From a checkpoint of a small multi-label image tagger.
Training: soap at rate 0.0041, 40000 steps, batches of 64.
Rows from block 14, named by matrix and row number. Rows with one number belong to one channel. Each number is 200 + 40 x the weight over its row's rms, rounded and kept within 0 to 999. All counts start at 0. After the name is the row's rms in percent of the matrix's.
# convs0: first 3x3 conv (model.blocks.14.convs.0.weight, 144x144x3x3), inputs 45-49, a 3x3 kernel for each
# convs1: second 3x3 conv (model.blocks.14.convs.1.weight, 144x144x3x3, transposed), outputs 45-49, a 3x3 kernel for each
convs0.74,107,206,194,256,206,164,147,192,195,208,193,138,190,116,182,148,179,193,185,194,234,174,128,247,197,192,211,251,208,225,136,254,149,197,201,198,144,261,228,146,179,154,115,167,175,209
convs0.75,103,217,180,214,190,244,140,125,240,188,275,169,248,266,140,193,228,179,274,172,247,234,176,213,180,140,151,255,163,187,250,223,199,142,159,245,201,231,210,193,192,243,218,177,231,181
convs0.76,101,183,248,157,166,192,154,134,151,242,102,184,201,167,175,180,228,189,235,183,252,197,229,187,198,230,195,156,240,198,178,232,257,154,238,218,191,270,165,187,186,190,255,213,223,220
convs0.77,096,178,244,163,167,189,212,211,180,166,209,267,188,185,232,193,240,248,208,254,197,258,168,210,186,211,268,295,161,168,210,219,206,230,123,222,166,217,230,206,187,125,221,198,176,220
convs0.78,100,193,206,248,233,232,229,181,289,298,265,228,200,93,188,128,219,226,179,119,162,147,195,155,155,222,247,183,193,170,211,174,161,211,230,149,99,175,190,242,252,98,162,180,256,204
convs0.79,092,149,174,145,295,184,193,245,208,270,123,210,144,163,186,156,200,175,188,277,202,168,184,210,137,173,134,209,185,180,172,186,172,260,149,214,235,153,174,178,190,283,212,185,190,200
convs0.80,104,215,259,167,188,196,232,233,206,163,147,216,150,207,171,204,123,239,224,128,131,251,214,168,136,112,223,139,252,236,261,196,168,217,160,227,167,168,183,192,215,239,243,172,160,250
convs0.81,101,163,219,132,217,151,222,220,162,222,266,147,267,198,170,192,193,207,219,128,205,220,195,293,177,210,198,223,211,178,231,236,214,218,167,206,215,202,166,178,167,194,230,183,258,97
convs0.82,104,129,229,173,206,150,191,104,192,204,159,210,228,168,159,230,199,313,212,178,210,231,219,267,225,231,211,142,199,184,216,214,232,225,255,166,249,262,222,241,168,185,171,174,136,200
convs0.83,103,246,262,150,182,205,135,235,211,245,172,211,210,250,237,233,164,275,176,125,237,228,95,249,245,152,174,182,189,245,213,166,211,119,224,224,217,176,198,208,215,206,175,246,249,171
convs0.84,099,103,169,205,237,220,229,196,222,127,166,242,175,137,151,194,224,176,177,202,169,233,220,209,169,211,212,151,189,216,245,204,196,174,235,271,148,262,246,169,193,258,225,209,175,229
convs0.85,096,154,207,181,162,204,185,200,232,228,202,176,238,226,200,195,194,115,161,161,282,148,215,212,111,231,140,173,176,237,255,167,170,220,222,209,215,241,225,177,183,247,257,218,178,123
convs0.86,099,165,207,185,205,206,267,198,220,237,203,256,267,143,204,224,189,218,189,260,268,206,157,108,131,260,236,271,217,191,140,139,160,188,162,185,153,235,192,182,224,217,174,235,192,190
convs0.87,097,130,164,118,209,265,138,208,210,174,205,121,253,189,224,145,169,145,123,160,78,214,203,228,249,209,238,187,203,238,237,125,238,233,171,206,230,194,162,177,238,200,186,233,248,312
convs0.88,098,154,116,164,201,201,197,214,186,180,133,189,216,186,189,231,247,180,204,184,154,156,183,237,193,210,186,190,163,209,220,150,175,96,210,185,198,128,194,193,177,232,110,233,163,180
convs0.89,098,217,120,153,218,183,179,207,164,167,185,130,144,171,259,229,264,217,266,260,233,195,101,201,132,224,201,140,198,209,197,187,261,221,208,228,325,192,167,187,190,205,172,139,214,192
convs1.74,099,248,272,237,236,193,242,150,201,135,221,246,256,165,226,207,173,119,207,244,194,194,182,190,223,238,202,188,226,220,229,179,270,185,126,151,113,214,205,192,170,243,229,193,194,162
convs1.75,101,129,171,140,227,138,106,207,163,200,124,250,169,259,215,201,198,182,229,242,195,244,166,219,155,206,277,184,190,187,261,270,209,195,212,164,201,219,258,297,168,184,204,192,184,209
convs1.76,100,91,193,144,192,218,235,249,264,193,200,226,249,150,243,231,137,221,221,144,213,103,197,192,169,220,201,223,177,282,214,239,208,237,241,197,216,173,236,198,190,169,232,210,156,249
convs1.77,097,197,214,191,165,135,144,234,156,198,157,174,204,183,213,178,246,209,217,196,243,183,217,152,199,255,232,177,216,251,140,202,217,187,214,261,239,148,216,185,192,208,182,206,212,224
convs1.78,098,125,182,186,189,205,246,226,200,202,192,177,173,178,246,183,174,261,163,201,135,235,200,184,167,221,152,223,162,177,123,258,163,250,202,220,181,190,184,233,293,154,144,195,175,229
convs1.79,095,184,205,182,256,198,179,208,258,178,164,187,257,176,200,259,227,216,150,216,148,174,184,206,201,157,215,178,166,247,249,164,212,244,185,227,214,146,205,170,258,201,213,193,192,145
convs1.80,099,260,256,117,149,159,304,225,228,217,258,162,207,244,242,213,185,226,230,227,231,266,192,177,238,210,207,197,158,222,268,200,265,243,194,242,173,169,129,205,121,153,140,150,212,270
convs1.81,102,137,191,211,162,168,231,173,275,239,145,154,142,191,188,165,187,179,145,198,197,202,281,218,107,255,194,175,233,243,224,264,250,262,221,197,238,115,211,122,142,214,127,247,235,239
convs1.82,104,167,241,268,121,173,178,149,124,198,193,153,128,214,192,167,185,176,165,216,105,282,202,169,198,252,263,108,146,184,148,117,142,228,200,243,136,146,260,224,218,235,223,145,189,157
convs1.83,101,212,178,190,170,166,249,223,200,203,143,135,180,113,111,270,168,245,202,215,239,176,232,91,177,229,260,156,152,160,235,210,202,179,199,189,265,246,177,187,200,151,138,255,217,214
convs1.84,100,201,215,198,175,176,221,206,250,236,254,199,246,239,181,199,274,254,213,179,211,190,228,283,230,176,208,174,208,169,209,162,140,207,165,144,202,247,232,222,165,184,244,281,167,231
convs1.85,099,181,211,253,206,205,265,128,197,214,301,175,202,191,134,137,198,130,183,221,258,165,196,303,237,183,232,266,219,193,204,189,187,223,159,189,193,243,176,230,205,206,214,184,179,224
convs1.86,099,223,190,200,186,215,243,260,246,209,168,228,191,284,210,224,183,222,237,205,129,240,209,129,164,211,195,195,176,215,207,165,180,175,239,188,162,225,230,215,198,172,206,229,241,232
convs1.87,099,163,132,179,193,220,136,154,220,151,211,216,188,203,190,144,174,147,211,190,164,204,196,228,203,186,242,196,225,235,201,158,200,211,236,160,165,175,221,211,166,215,182,202,194,172
convs1.88,097,177,135,228,249,171,176,193,194,224,197,181,247,148,188,135,186,172,200,209,214,232,189,223,239,219,267,264,236,172,144,213,262,219,191,181,237,171,183,165,233,301,204,219,195,247
convs1.89,097,204,185,210,166,244,239,123,150,147,243,177,127,171,197,241,252,245,167,202,229,230,217,226,182,152,210,249,201,149,195,235,183,138,294,192,193,216,155,178,143,124,205,119,160,170