From a checkpoint of a small multi-label image tagger.
Training: soap at rate 0.0041, batches of 64.
Data: 38949 training examples, 65.7 epochs.
Rows from block 4, named by matrix and row number. Each number is 500 + 25 x the weight over its row's rms, rounded and kept within 0 to 999. All counts start at 0. Numbers have three digits each. After the name is the row's rms in percent of the matrix's.
# short0: shortcut pointwise conv, stride 2 (model.blocks.4.short.0.weight, 96x64x1x1), inputs 0-63
short0.0 106:448473467512525487537496502454490460526505500516486502510534499503533527504527455518518501500464465531477507547554523480472522460520508522520513510483520504452512492486504495452504474512475499
short0.1 103:555510481528457558543529532468507489504502499522495521468547497501502489515492516493476485528495510464518509521503508478511511557523482498467527517500485512485509483529477542526495439499512467
short0.2 108:532499484499479504468539491466489510486523522487546457479461531518457498548481511513475496492483543448459478494473516511502486525492503505496500503476470475508448508502514524472535533473463488
short0.3 101:529524529467500541534530501531526484545490494523555496513489496480528533488508520481486498493515501544514525482475502522533505533508492510485469468503487503523509484479539444556486478469474474
short0.4 090:450477480483525493513490518510506496487502465507505502484508510480486506483546555494475453471494497480495467510545519500455480450501481544483519493497501480470489496500559513455522504478456532
short0.5 105:458468470499494513498515493497446522533493501546486519489493483465477477490510553486507499509491478523491517494491486515445488475517489480488514478546484486465514521465478511512517590502486499
short0.6 096:477495515477516493479500496474531512483509462475471540565499501454487472475488485516504530491498519512548504467445498471511467526516494525459522487493471482512539451506465514489484470525505490
short0.7 112:490475482503572521508529488535528518497515528509536462541529522481517438486511452509508513463510509506456497493473499526509504530520506486486537474472483486477502502491525523458490528532503513
short0.8 097:526495490524466487526524492515494507518466468511465484509496506544520489496502449509526537503481523519550505496500531584479516489462491504488501515488525470529499519516480519537476511551509467
short0.9 089:502494464510547517512490492496457505544470514499554530525511469529484507527491527490492518500542431485511492492478510477509508512506487536566522490497493483498473492442534487510491497525503473
short0.10 094:504473490506522535508527514499516498469448458467488535525467496487473461489515472465473473501533484523493507474489492510509519539529471552461511495534500521494513477527517551496475511539486470
short0.11 101:502488512518507514490560490526505493535501525541476472507478491548502489488477479500460500510509500521554483490533565483458481497503461457494496499517531475516531482497513514493523473442518508
short0.12 098:502508510470471502513487543458501480462498507483516529538536518488505562524516468533478500501491509509470509506535459501502521509478535485523483557489427494472495499482526535470499499500482496
short0.13 106:522535539487517487498463504475509522520505475483496491520508516487488509493487466500503520494529509521517518480457491466523505512521506550509462430473498522539474529541514511531503556548512469
short0.14 102:461477525514463504512485518490486495530472451502464512532509481537495477485441551466506468483494480539482511482479494483474532504535490530487475480535489497513532488528481459506475519474478474
short0.15 090:491511482495467495473466459514494480491505545518547482518516509524484470491492506483467506502477477475478483512473485489507474598498503493481558505519484461481493463460477519499512502497474511
short0.16 092:505537486502464567483542500511493500540450496547515495455490478527478487521515471480519476493479470498470503509501494480477482443507454502506507506529498499469502498461513491546505496456512494
short0.17 105:509554543503521484506512458484505523492500491552477477518498498507501504514540525482461506458516508479549463509550508499478521515529468491483503554486482478508521479496520516481510451460528497
short0.18 101:479546469493531471498466501509504539513531530524511501489511528496543500484509470521535547522467558470502506492539492493522522487533526470528525491476546512502471510536488516478509494476470527
short0.19 101:527477495439536522515467509483500546490516489473491487505507503457473473491495522491506525510494502441496485508471506505471478454506503513438507513482473440484559510513514488514495479500468508
short0.20 104:503488475490494488510463511478469492529476511484512532519530494492511516439512488504539484558487465509482501529473458471512514512505534488504532479518490568485521544508503501534509446523488513
short0.21 097:461480501522460470479529481474468451509533500489510508541519509497527510486558474504509483500508508522469493456494525524490502533523495464505446513482506460513474543470468541530492497497504500
short0.22 094:515449539475502504515500489482548485458482503483533492439460492540519481487511486474502491458483493487465481479517534492522519478458494521485455502486502504500538466509483454500529490479469486
short0.23 088:495483483509467509472505488519492492474450493472467525507495462528505446496511478473528491493543460514489508462484501478481515513505481510445474471542503520488524506496480473544492494491574483
short0.24 101:517513516525484519508493457461485472480486493494490485494490495544484493499534502521550492544504478498488478541467503550542498511428502550485499474517474490485512488479503467532502460536489494
short0.25 090:490564553497530506472526504509500447486528492506502467527481492512529494504455547525507523485510546546505501524494512544524499474452509498534504480483515504507500488487515492503501538536537506
short0.26 097:514495509448514499487477487478489515554461511528469485492460470494478536494528452462491479483537503469542498459525516511498507460538485529518457478502478516507543501523503496475494472498492477
short0.27 100:488588533502480450492537490511494462514492501464515507513518497532512537479466477505493520509479528510547496503449510498501499479480477514482517474513514502529497474523473531489477483513555493
short0.28 098:529462483488487534533498543502509518449494498425522546459519501493459485523546486505492488512458483442472503525519481499465483504481524523506504523502485493497543516493505516496491514487505487
short0.29 094:460478509548507484526500515535528484417476479458520483516531509519529488461501472473489508514508480512493525493530521507505564509506499494500525503514531534555501475516492494473496500523496481
short0.30 088:507561479489481479530486495472494485488543460507499542482491515450518486519494471515538497522471537478519520529526491492488472498477489492506516522505554487539496523516475481510486561475529531
short0.31 093:488498502474517515471511502532457496516495508489467536525486474463461499525519513521529538496524512528506506534513495496470495499481502468508494526538482494486536491414536484547490450515516497
short0.32 105:495457504498501515511490530483504498503502457500487516489499470532474512536538487486509509482497505450476510524579522550472465541502478497516475544501476541552510538489507519525504500502498504
short0.33 094:478549511461485484486480492520504439469498538470525530494494474519530544535510495485516501483535480492460496473494506484460496506496515497506497541511483513511493503438487464474492546458495476
short0.34 095:510579534487517467511497493472491529503551446501510494498525499519470517525492512525453499498495530493478498496484493529495490502504504535493454509488460478505530541527489531465514544509468485
short0.35 099:469549480500498465498472495560481459538480426530511501471531486535495509468501499519550551502523500521506524506476475499481469531488518484473484486506488488494544490475502512517505499501503502
short0.36 112:501483449487548566522445493460492484510500535514458524519486489456534493476478514502519485512489499520490511530483491514503497566493521503530492513489510490502489481449482458504479478506479499
short0.37 102:504518473509498485473558505547448468481529494497522520465505500517503518510500493516520483492495505508493508539505484473507438524447483454478546539517511493524509532466502520494495463516499536
short0.38 098:461484480523472529474465499481498490464526499464494514536519503475511495455506487535521439505503495521466480489524511519521515518493519530484511462511580504533505488533474530483505477514497532
short0.39 089:502488562471507526486451488479502512479498523506470476503487480502474490495481527477465507479503518531499497497490515502471526515497522488481480495499480503525520444446501446445505452487555492
short0.40 102:508492510507510436486471487475518482468534483472497500526478503525506485483482512495541487529543507460452518496508501517538485509470501466513466472514528535558492507487515444482520527490483524
short0.41 110:488525465483502494487503485498487494486512509492491487505504510471506492500543564505544505499516475498474498483511492480501496506491499489516481490500514513475473522502490497473507643491516506
short0.42 095:486550476496552510520509501495488540519533485486484527570526505462525497509472560509511503512531523519513506530501498503454505521532498491500507483501521514495494497528503542450503490510544538
short0.43 114:525497488485478500542586500487514499493479487480500478512542490514465487502513473503523521524511476518454503481480474466487522487501486479483448506501471519467461484535498494491502506460561484
short0.44 091:457532510497503470451475520488503518467536482493466523549489505514500501483451515535569526479483490485504453502520518490492488491500508475490512510509495468527525475473491461452475511505518536
short0.45 106:490504528483489494516476494470476476470517548474521496507464493462479501520521460474511457530493499521469504501485508476469462477475460507521487459522514541497474480479492455487541533486553506
short0.46 096:545475497483461486494527519474466480513516493481501513545502504435489537493486471508504460546501527542508526518482511474520468508494490471524507475525506536509457533504502505514500535557513495
short0.47 104:500595542531514472495524481473516497493506495527521473485506515509476469507475535465459457494512519479468492512474489499473477472544484519490507477501492498492509462504494498512554509481533503
short0.48 110:508460492515518486466486469540506508520510446555511480504442488479507473485468491472493495496513488541480523477435488478489466472469461509483527483522522493488496461522472493519516500473499511
short0.49 101:511488518508442480476493490528527503482475466541527503446512497451505477481507503481464516530472506510508513465454484533538509553492496492506513508515520526521482530487479502567492486501478485
short0.50 100:495466466501496498524542464521516481562469504484500481474487486499534486530478486500523509525548472512475476495492515536475507484518469494436500534527467474454501480495531516532489495491532507
short0.51 103:500506480492464481468468478435478463553484536534462481499471499523500500515468451493506499497470476504489508525503515482473490466493480478505490499501491489491511499436470470545487513516460480
short0.52 106:503470514528453480491517490481525485492511456530498468468510521544472471523461477495494481530455525483504469492470477517466504468484483484473505506523475477506479475513462536510529436478501491
short0.53 100:510512532502493535512501505493513494471496529457503502507491485569459495507530466479510448494483488517495509538551531535490499436512473484493494500527497497535538491481488486499537512531527464
short0.54 111:466504495500470455539493477468497483504499486548467466473519510455532495486451481472489467520476492469479509504523510506484517505502504453462485523501544470513462484508461476456498505465488516
short0.55 092:485508443495474472460461489524485512458491505536541469467543513497455516528479506520478520489486506478489479498466453466500495488515529515493528509493475505465511490500508542491484474502441518
short0.56 109:477535469474512463484523489490490478498495474514462483486504512408502499501484486531513504462479496518524513489500480481504505490517534469479478505491511460481479431523481520466470461522509483
short0.57 093:458471473496477494468461521537493529519451456513461541465500489531524507475502472471491477499480500462503514469563494495497530444520480497524517516473513531487489490511470509509502498515497486
short0.58 096:556485488458474497505504503493503554456478524518525495486533507535470488496473453497510573519512508451536492502487503498519491479516510473476495491496478492521494542523486476524485513496552491
short0.59 097:499577505505492498479522493490500506557503497504508487553505492542505526519522534502484473488545515546520529497486520527481485541521461506515514505492515514521496528510477530548466543511520485
short0.60 098:491531475499515494543491502479496478518517465477474529506544501499513492496502559496513475514586465476507496522462470488506486518492521515447505478494492506504530508529554465485518513499526484
short0.61 098:484498498490503480468517505513453518555508495472547484532500511508475512486480505499521470474537516542446503474473477480535488459484482505513491469499482492494477439514544465493533495481518526
short0.62 109:464481468542517472452503460464513487481480472549527513458507519508521463482473460483486480467502497470485496460502492461512505522498490532505494466461513505493526529531457497504519533482485500
short0.63 115:461482532477449450472500477487491430455508523426469458489531508469492494485516504519503503519498500472499500498490490552512495513506503466474489470490480495504512486479508487498501473531493475
short0.64 094:532529498499514490537488477503475490536513502481516481432516518519530521516446502537544556523453538483552489545480496481490493506488517488513510520481470492520478486501508475490470513497518491
short0.65 097:452505506507513472503525527562510495493476471510525485519488483512527496481514478458530466477502471518515502477467505506486504543489496468490538497542554499505457489466468481489490512512564513
short0.66 082:515502492489504485485465478513528467487493496507498465458486493556520480495477483504532568483499463469507485494467518455467450517480509529532493498480477498485519535463485460529505534496486477
short0.67 099:497505520496502547486514506518500504516515562490565526518472504536493517501518504502518469480491484525522511496497527513551496608496488517510537487516508512496505477522510487526508508530496487
short0.68 101:515481502515506531545512493502530533506488518486538511526481524558502468519471499502481504489505501463480487484471518483517483582482521509483511532455489482551461515534516485501510538517501523
short0.69 100:501497492500493472463515507515457506493527445465482509475506514471491499489448577522520533487519539491478510506473489497500467455498514512486514492500460473512489514540479538519480504505452519
short0.70 099:484482505505510496510495532488524466531528490484485522488481452501486555506551536485470508518505483484489521476548500492515483546499476494538516495498494574468520523479482530508515465463502531
short0.71 102:547480515501514521549516506475464497488513433501444473481491505478521490488532456498463499527530540493491515518515519535502479521487493496490498451460505513558486495512512466503518524482498504
short0.72 088:542481459509504512485461495441484495525510531534550488490499502526502527514499511515495504533464472516481485502491478491512509499491506556561470466475467510492471522488471532539505531498469488
short0.73 099:534486472501515490508520519439491508532486502479547497478474514533515481496505453499495488505501476446495496495498484467519475459503478583511464482464514521502515515552496519499491508506534503
short0.74 122:504514480511505490503547503486531417488504438476518509502515518516527457487532465516467478455492478519445498513486529482501501523462500492496485542481479483508482518504497483515468484481488477
short0.75 108:499490510484446473524493514471460500528502480508456467460484508466490497536472509507501460498470554487516509519492493517467501470524487489512523517486477447472435483462504519482488530503515514
short0.76 122:460520490500481503551515510486487500502456485497460492505453475514539501499521492508517524475542475485506476535516498432537474520517513488490496495460509482499514485496558497503540477535539475
short0.77 106:490473443478504443506482470506472494522504446483493505483486503500512495511478540507550522522505482474456488491493486467494481477479495485481479524495486463499454514482517449463507476481446493
short0.78 104:488477504528511504514495528497456493506482448519498484465553515496522481465498441508517524527486519485505501555504484530483484435489519505502530472488499536496516529501472512489500544551486495
short0.79 098:504461518498513530517529500498494497473473552502505487493478468469477508513485521490496480506543483482472501500549513506523519456489503503523449520501502499493468497489565427549523493478505521
short0.80 098:527512497467470535498474502469490507543529528549535503494471500491462529534520492530524537490508516489497483467512477524508495502502493557507451529478456478474511514484482519533499474478454490
short0.81 098:493536475498517526525510480464484497544502517528484463502511495566518503514481560522521504471502473550482503497491509524480530466494501489527454462476501450462496506490494461494490538488499498
short0.82 098:477506503536451470478502466528501476534464516491514478506520507545479471469512526496464501518476458488478459466520519526517499494547496479490563509491496488513498480520472538504531471503463489
short0.83 096:485503465517495461496478525529494494477518512485566493493498513511549507478514473494490498521513502457460517481535467484510505492478490484491539472482520537474480527499471501509529507437448539
short0.84 106:499499480515506517519518464468480481497516470462481523488492507496498459519526504494508445511505463451470474524499522548463463512489509527481540453493492494497497466485549508520560517501477506
short0.85 092:525454512498508537505512480498516521481530548480504479525503512458515459497450447513489487505486542498467494510504499467507489564499493482478501506489489434499494477492486464468476485468470503
short0.86 087:510504501471482557520480490476483520504489488490512515485458464509492501549494458479527488505506480522497507494508511518479536490547500522488463511516477465459541483494469523477466533549464453
short0.87 103:514504517541513499520488498453482496492528461491447496506507505527498476523499474506509450495505493479493508568535446468515456513497500541475536474496478511473541504507493507473510479530472526
short0.88 095:468544453528493504529484471505509483459462520493498459439529506527508439479475505483507494516496469485478478535527503520490544493524504517471546495494515489473508479487500488495479461512532491
short0.89 094:501513515524512478529535503495506461507538529490566470505486528458523483518483462528527535525457518519453494516476490479545487525491489500498502524489558477530459506509486472506489498520501493
short0.90 090:524502471499503481492499484566481516479482513477509513513519489515507520534509526455454501497517528497528491508497520452504481522502496483479555479548457518492565501464489499490477518520462467
short0.91 089:497483502472545501498529514527477534493517492495570499525534518475519554546495447522490503496496509515487527494514480518509525538534534488510497507499481520523466475511529523455451499478510496
short0.92 106:519495526537556496497464503486543497506549518485506473520518502529496483492520537528482508481547500538531504533466469454490486513487536517483505459520479515497512494486503501488510516476428508
short0.93 102:520561560503500481529517494494531517483494501529502521469529515501483477501523514490484511500473526492568488507510506537526523478506497514473484510517538495488476503520524541471528557518552496
short0.94 109:485546515485531511490501513532514525487520554530540526541509479544528540500522569490508496500523503512517511491524506485521512543528502510522488486500526523507520502501516516464508557514542524
short0.95 095:471520467494508504503515518542497518542521487534483557530474488454495497514509486496469451499499534482516521499510497553490472536488492488501506522506532474490455518535506519513515495434516535