{"model": "multi-label image tagger", "dataset": "photos of plants, animals and fungi (iNaturalist)", "train_examples": 38949, "image_size": 48, "crop_scale_min": 0.7, "horizontal_flip": true, "rotation_deg": 5, "arch": "resnet", "norm": "batchnorm", "activation": "prelu", "depths": [4, 9, 4], "kernel_size": 3, "stem": "single", "avg_pool_shortcut": false, "widths": [64, 96, 144], "num_labels": 75, "init": "lecun_normal", "residual_init": "zero_last", "optimizer": "soap", "beta2": 0.95, "lr": 0.0041, "beta1": 0.95, "shampoo_beta": 0.95, "eps": 1e-08, "precondition_frequency": 25, "max_precond_dim": 1024, "merge_dims": false, "one_sided": false, "adamw_lr_other_params": 0.0019, "grad_clip": 1.0, "ema_decay": 0.99, "steps": 40000, "batch_size": 64, "epochs": 65.7, "lr_schedule": "cosine", "final_lr_fraction": 0.1, "warmup_steps": 800, "weight_decay": 0.02, "adamw_weight_decay_other_params": 0.01}
Rows from block 7 of a small multi-label image tagger, named by matrix and row number. Rows with one number belong to one channel. Each number is 200 + 30 x the weight over its row's rms, rounded and kept within 0 to 999. All counts start at 0.
Before each channel's rows are labels from the 100 images, of 14976, where the channel reaches its highest value: "responds to" is what is common among them. Only what is clearly more common there than usual is listed. The data: photos of plants, animals and fungi (iNaturalist).
# convs0: first 3x3 conv (model.blocks.7.convs.0.weight, 96x96x3x3, each kernel summed), inputs 0-95
# convs1: second 3x3 conv (model.blocks.7.convs.1.weight, 96x96x3x3, transposed, each kernel summed), outputs 0-95

responds to: class Insecta; phylum Arthropoda
convs0.12,170,183,225,188,207,187,233,202,239,202,218,176,151,133,197,184,227,179,229,229,238,245,196,226,247,168,217,181,178,202,210,159,208,165,216,183,194,164,235,224,202,232,186,154,229,219,224,257,215,187,204,209,174,257,177,177,151,201,154,177,280,223,158,181,250,161,204,226,213,222,162,175,164,156,212,174,222,219,237,183,207,172,155,212,177,184,155,139,211,151,200,198,209,225,219,213
convs1.12,214,195,219,181,181,226,199,150,216,138,187,248,180,180,163,231,202,238,235,136,196,226,174,176,189,199,195,195,193,219,173,224,183,206,196,206,227,215,271,186,249,179,196,207,224,194,173,205,182,239,237,224,227,268,181,247,169,253,185,190,209,214,221,210,289,245,243,172,112,209,214,192,212,253,206,238,191,217,206,216,228,173,256,182,190,208,201,241,222,197,181,189,193,218,195,209

responds to: class Insecta; phylum Arthropoda
convs0.2,159,165,174,227,204,204,238,198,207,232,200,257,231,175,163,196,155,127,268,189,231,211,189,228,210,219,191,147,169,183,201,198,204,232,239,189,192,211,180,186,227,201,242,180,166,253,227,189,251,214,173,186,197,278,240,223,240,243,183,146,218,225,125,185,198,192,217,199,174,212,187,200,211,177,214,161,217,198,152,215,156,190,175,198,240,197,222,227,227,198,156,185,150,189,185,217
convs1.2,221,183,160,173,201,157,253,180,220,216,169,271,252,209,195,194,180,202,223,237,187,196,268,199,184,253,230,201,205,208,210,187,214,233,206,221,194,197,202,153,246,150,217,143,200,198,182,177,226,226,224,137,191,214,213,199,277,224,259,218,159,167,172,189,219,154,216,200,188,216,238,197,221,185,177,184,136,205,248,252,186,218,162,187,234,184,181,167,218,196,196,160,242,205,196,202

responds to: class Insecta; phylum Arthropoda
convs0.94,134,182,229,208,179,197,179,266,188,189,185,199,150,163,181,170,173,191,164,197,118,213,191,201,162,228,190,205,217,216,197,216,261,119,196,166,202,219,200,209,176,172,233,200,172,197,205,189,231,204,205,254,195,172,200,257,208,231,226,139,217,198,170,275,176,167,156,232,180,179,178,221,179,176,192,215,210,166,218,243,252,206,187,222,182,164,188,207,183,207,160,222,152,209,216,229
convs1.94,250,167,208,234,217,219,181,202,179,245,224,213,225,184,146,188,226,167,166,225,210,214,251,151,186,197,213,235,209,172,175,183,249,207,240,212,232,133,217,246,214,241,221,247,211,237,194,230,230,206,206,189,247,196,220,163,209,237,194,199,209,185,168,160,185,186,239,165,195,208,169,256,178,188,158,223,225,240,177,232,182,270,204,118,186,219,199,227,179,182,166,246,233,198,188,185

responds to: order Lepidoptera
convs0.88,203,172,190,253,178,212,210,231,204,183,164,206,217,169,129,202,229,168,200,205,191,140,167,169,157,235,186,228,181,194,205,239,126,214,209,132,208,223,252,253,169,240,229,227,220,197,158,178,197,242,183,248,216,201,162,161,206,184,211,183,170,228,204,202,251,221,207,166,214,188,229,220,212,198,226,133,158,200,202,247,191,220,170,206,208,196,181,171,158,166,186,167,214,217,144,223
convs1.88,168,167,219,272,209,199,166,197,175,235,177,228,205,198,191,164,212,193,205,257,194,183,143,229,223,181,272,183,202,172,227,184,182,182,213,190,163,160,247,202,240,192,174,231,217,226,193,184,182,202,199,155,194,234,214,276,173,252,221,200,162,236,200,185,221,197,204,220,177,150,215,159,165,236,229,222,266,205,215,162,195,254,193,180,181,184,157,210,142,238,235,226,188,220,204,232

responds to: class Insecta; phylum Arthropoda; order Coleoptera
convs0.14,207,198,226,139,208,232,247,161,202,162,149,224,174,177,191,221,205,255,183,244,200,196,204,211,200,153,196,215,220,205,233,203,152,174,140,210,244,189,211,188,237,183,216,177,192,124,226,218,199,210,194,205,238,185,144,158,182,212,184,167,200,237,199,201,246,183,182,250,240,159,218,181,218,187,182,188,238,194,189,206,203,209,222,268,234,95,197,182,179,180,201,226,166,231,194,193
convs1.14,201,218,290,200,206,186,181,215,214,200,183,212,136,192,232,217,232,210,145,200,176,167,218,232,169,240,210,236,221,261,132,194,253,241,225,206,184,167,217,183,260,263,217,157,180,237,236,162,168,147,210,213,205,169,219,252,232,180,188,206,215,142,192,222,208,212,223,185,209,169,234,205,219,166,186,233,200,184,206,173,213,230,207,230,185,199,173,183,239,200,199,257,224,213,197,204

responds to: class Insecta; phylum Arthropoda
convs0.27,181,192,187,206,199,175,199,186,177,157,181,185,227,171,185,283,129,172,233,206,260,229,189,228,179,220,201,191,163,234,223,212,241,241,227,235,233,180,151,249,210,243,207,178,213,244,153,157,215,235,253,190,180,212,235,187,187,186,208,160,131,206,164,211,215,198,196,183,213,159,241,183,191,222,152,168,188,191,176,262,179,221,236,172,177,187,192,173,199,219,172,197,153,216,228,217
convs1.27,244,227,261,227,207,176,189,201,249,159,190,225,249,219,169,180,203,173,208,227,146,196,224,241,176,201,209,262,179,167,240,175,194,200,186,195,217,238,200,214,200,184,180,173,149,189,215,183,209,244,190,189,160,176,196,182,206,215,227,191,208,172,184,212,192,167,239,219,162,205,233,169,225,195,164,175,157,228,203,203,227,190,157,258,249,93,239,172,177,177,213,208,143,232,229,188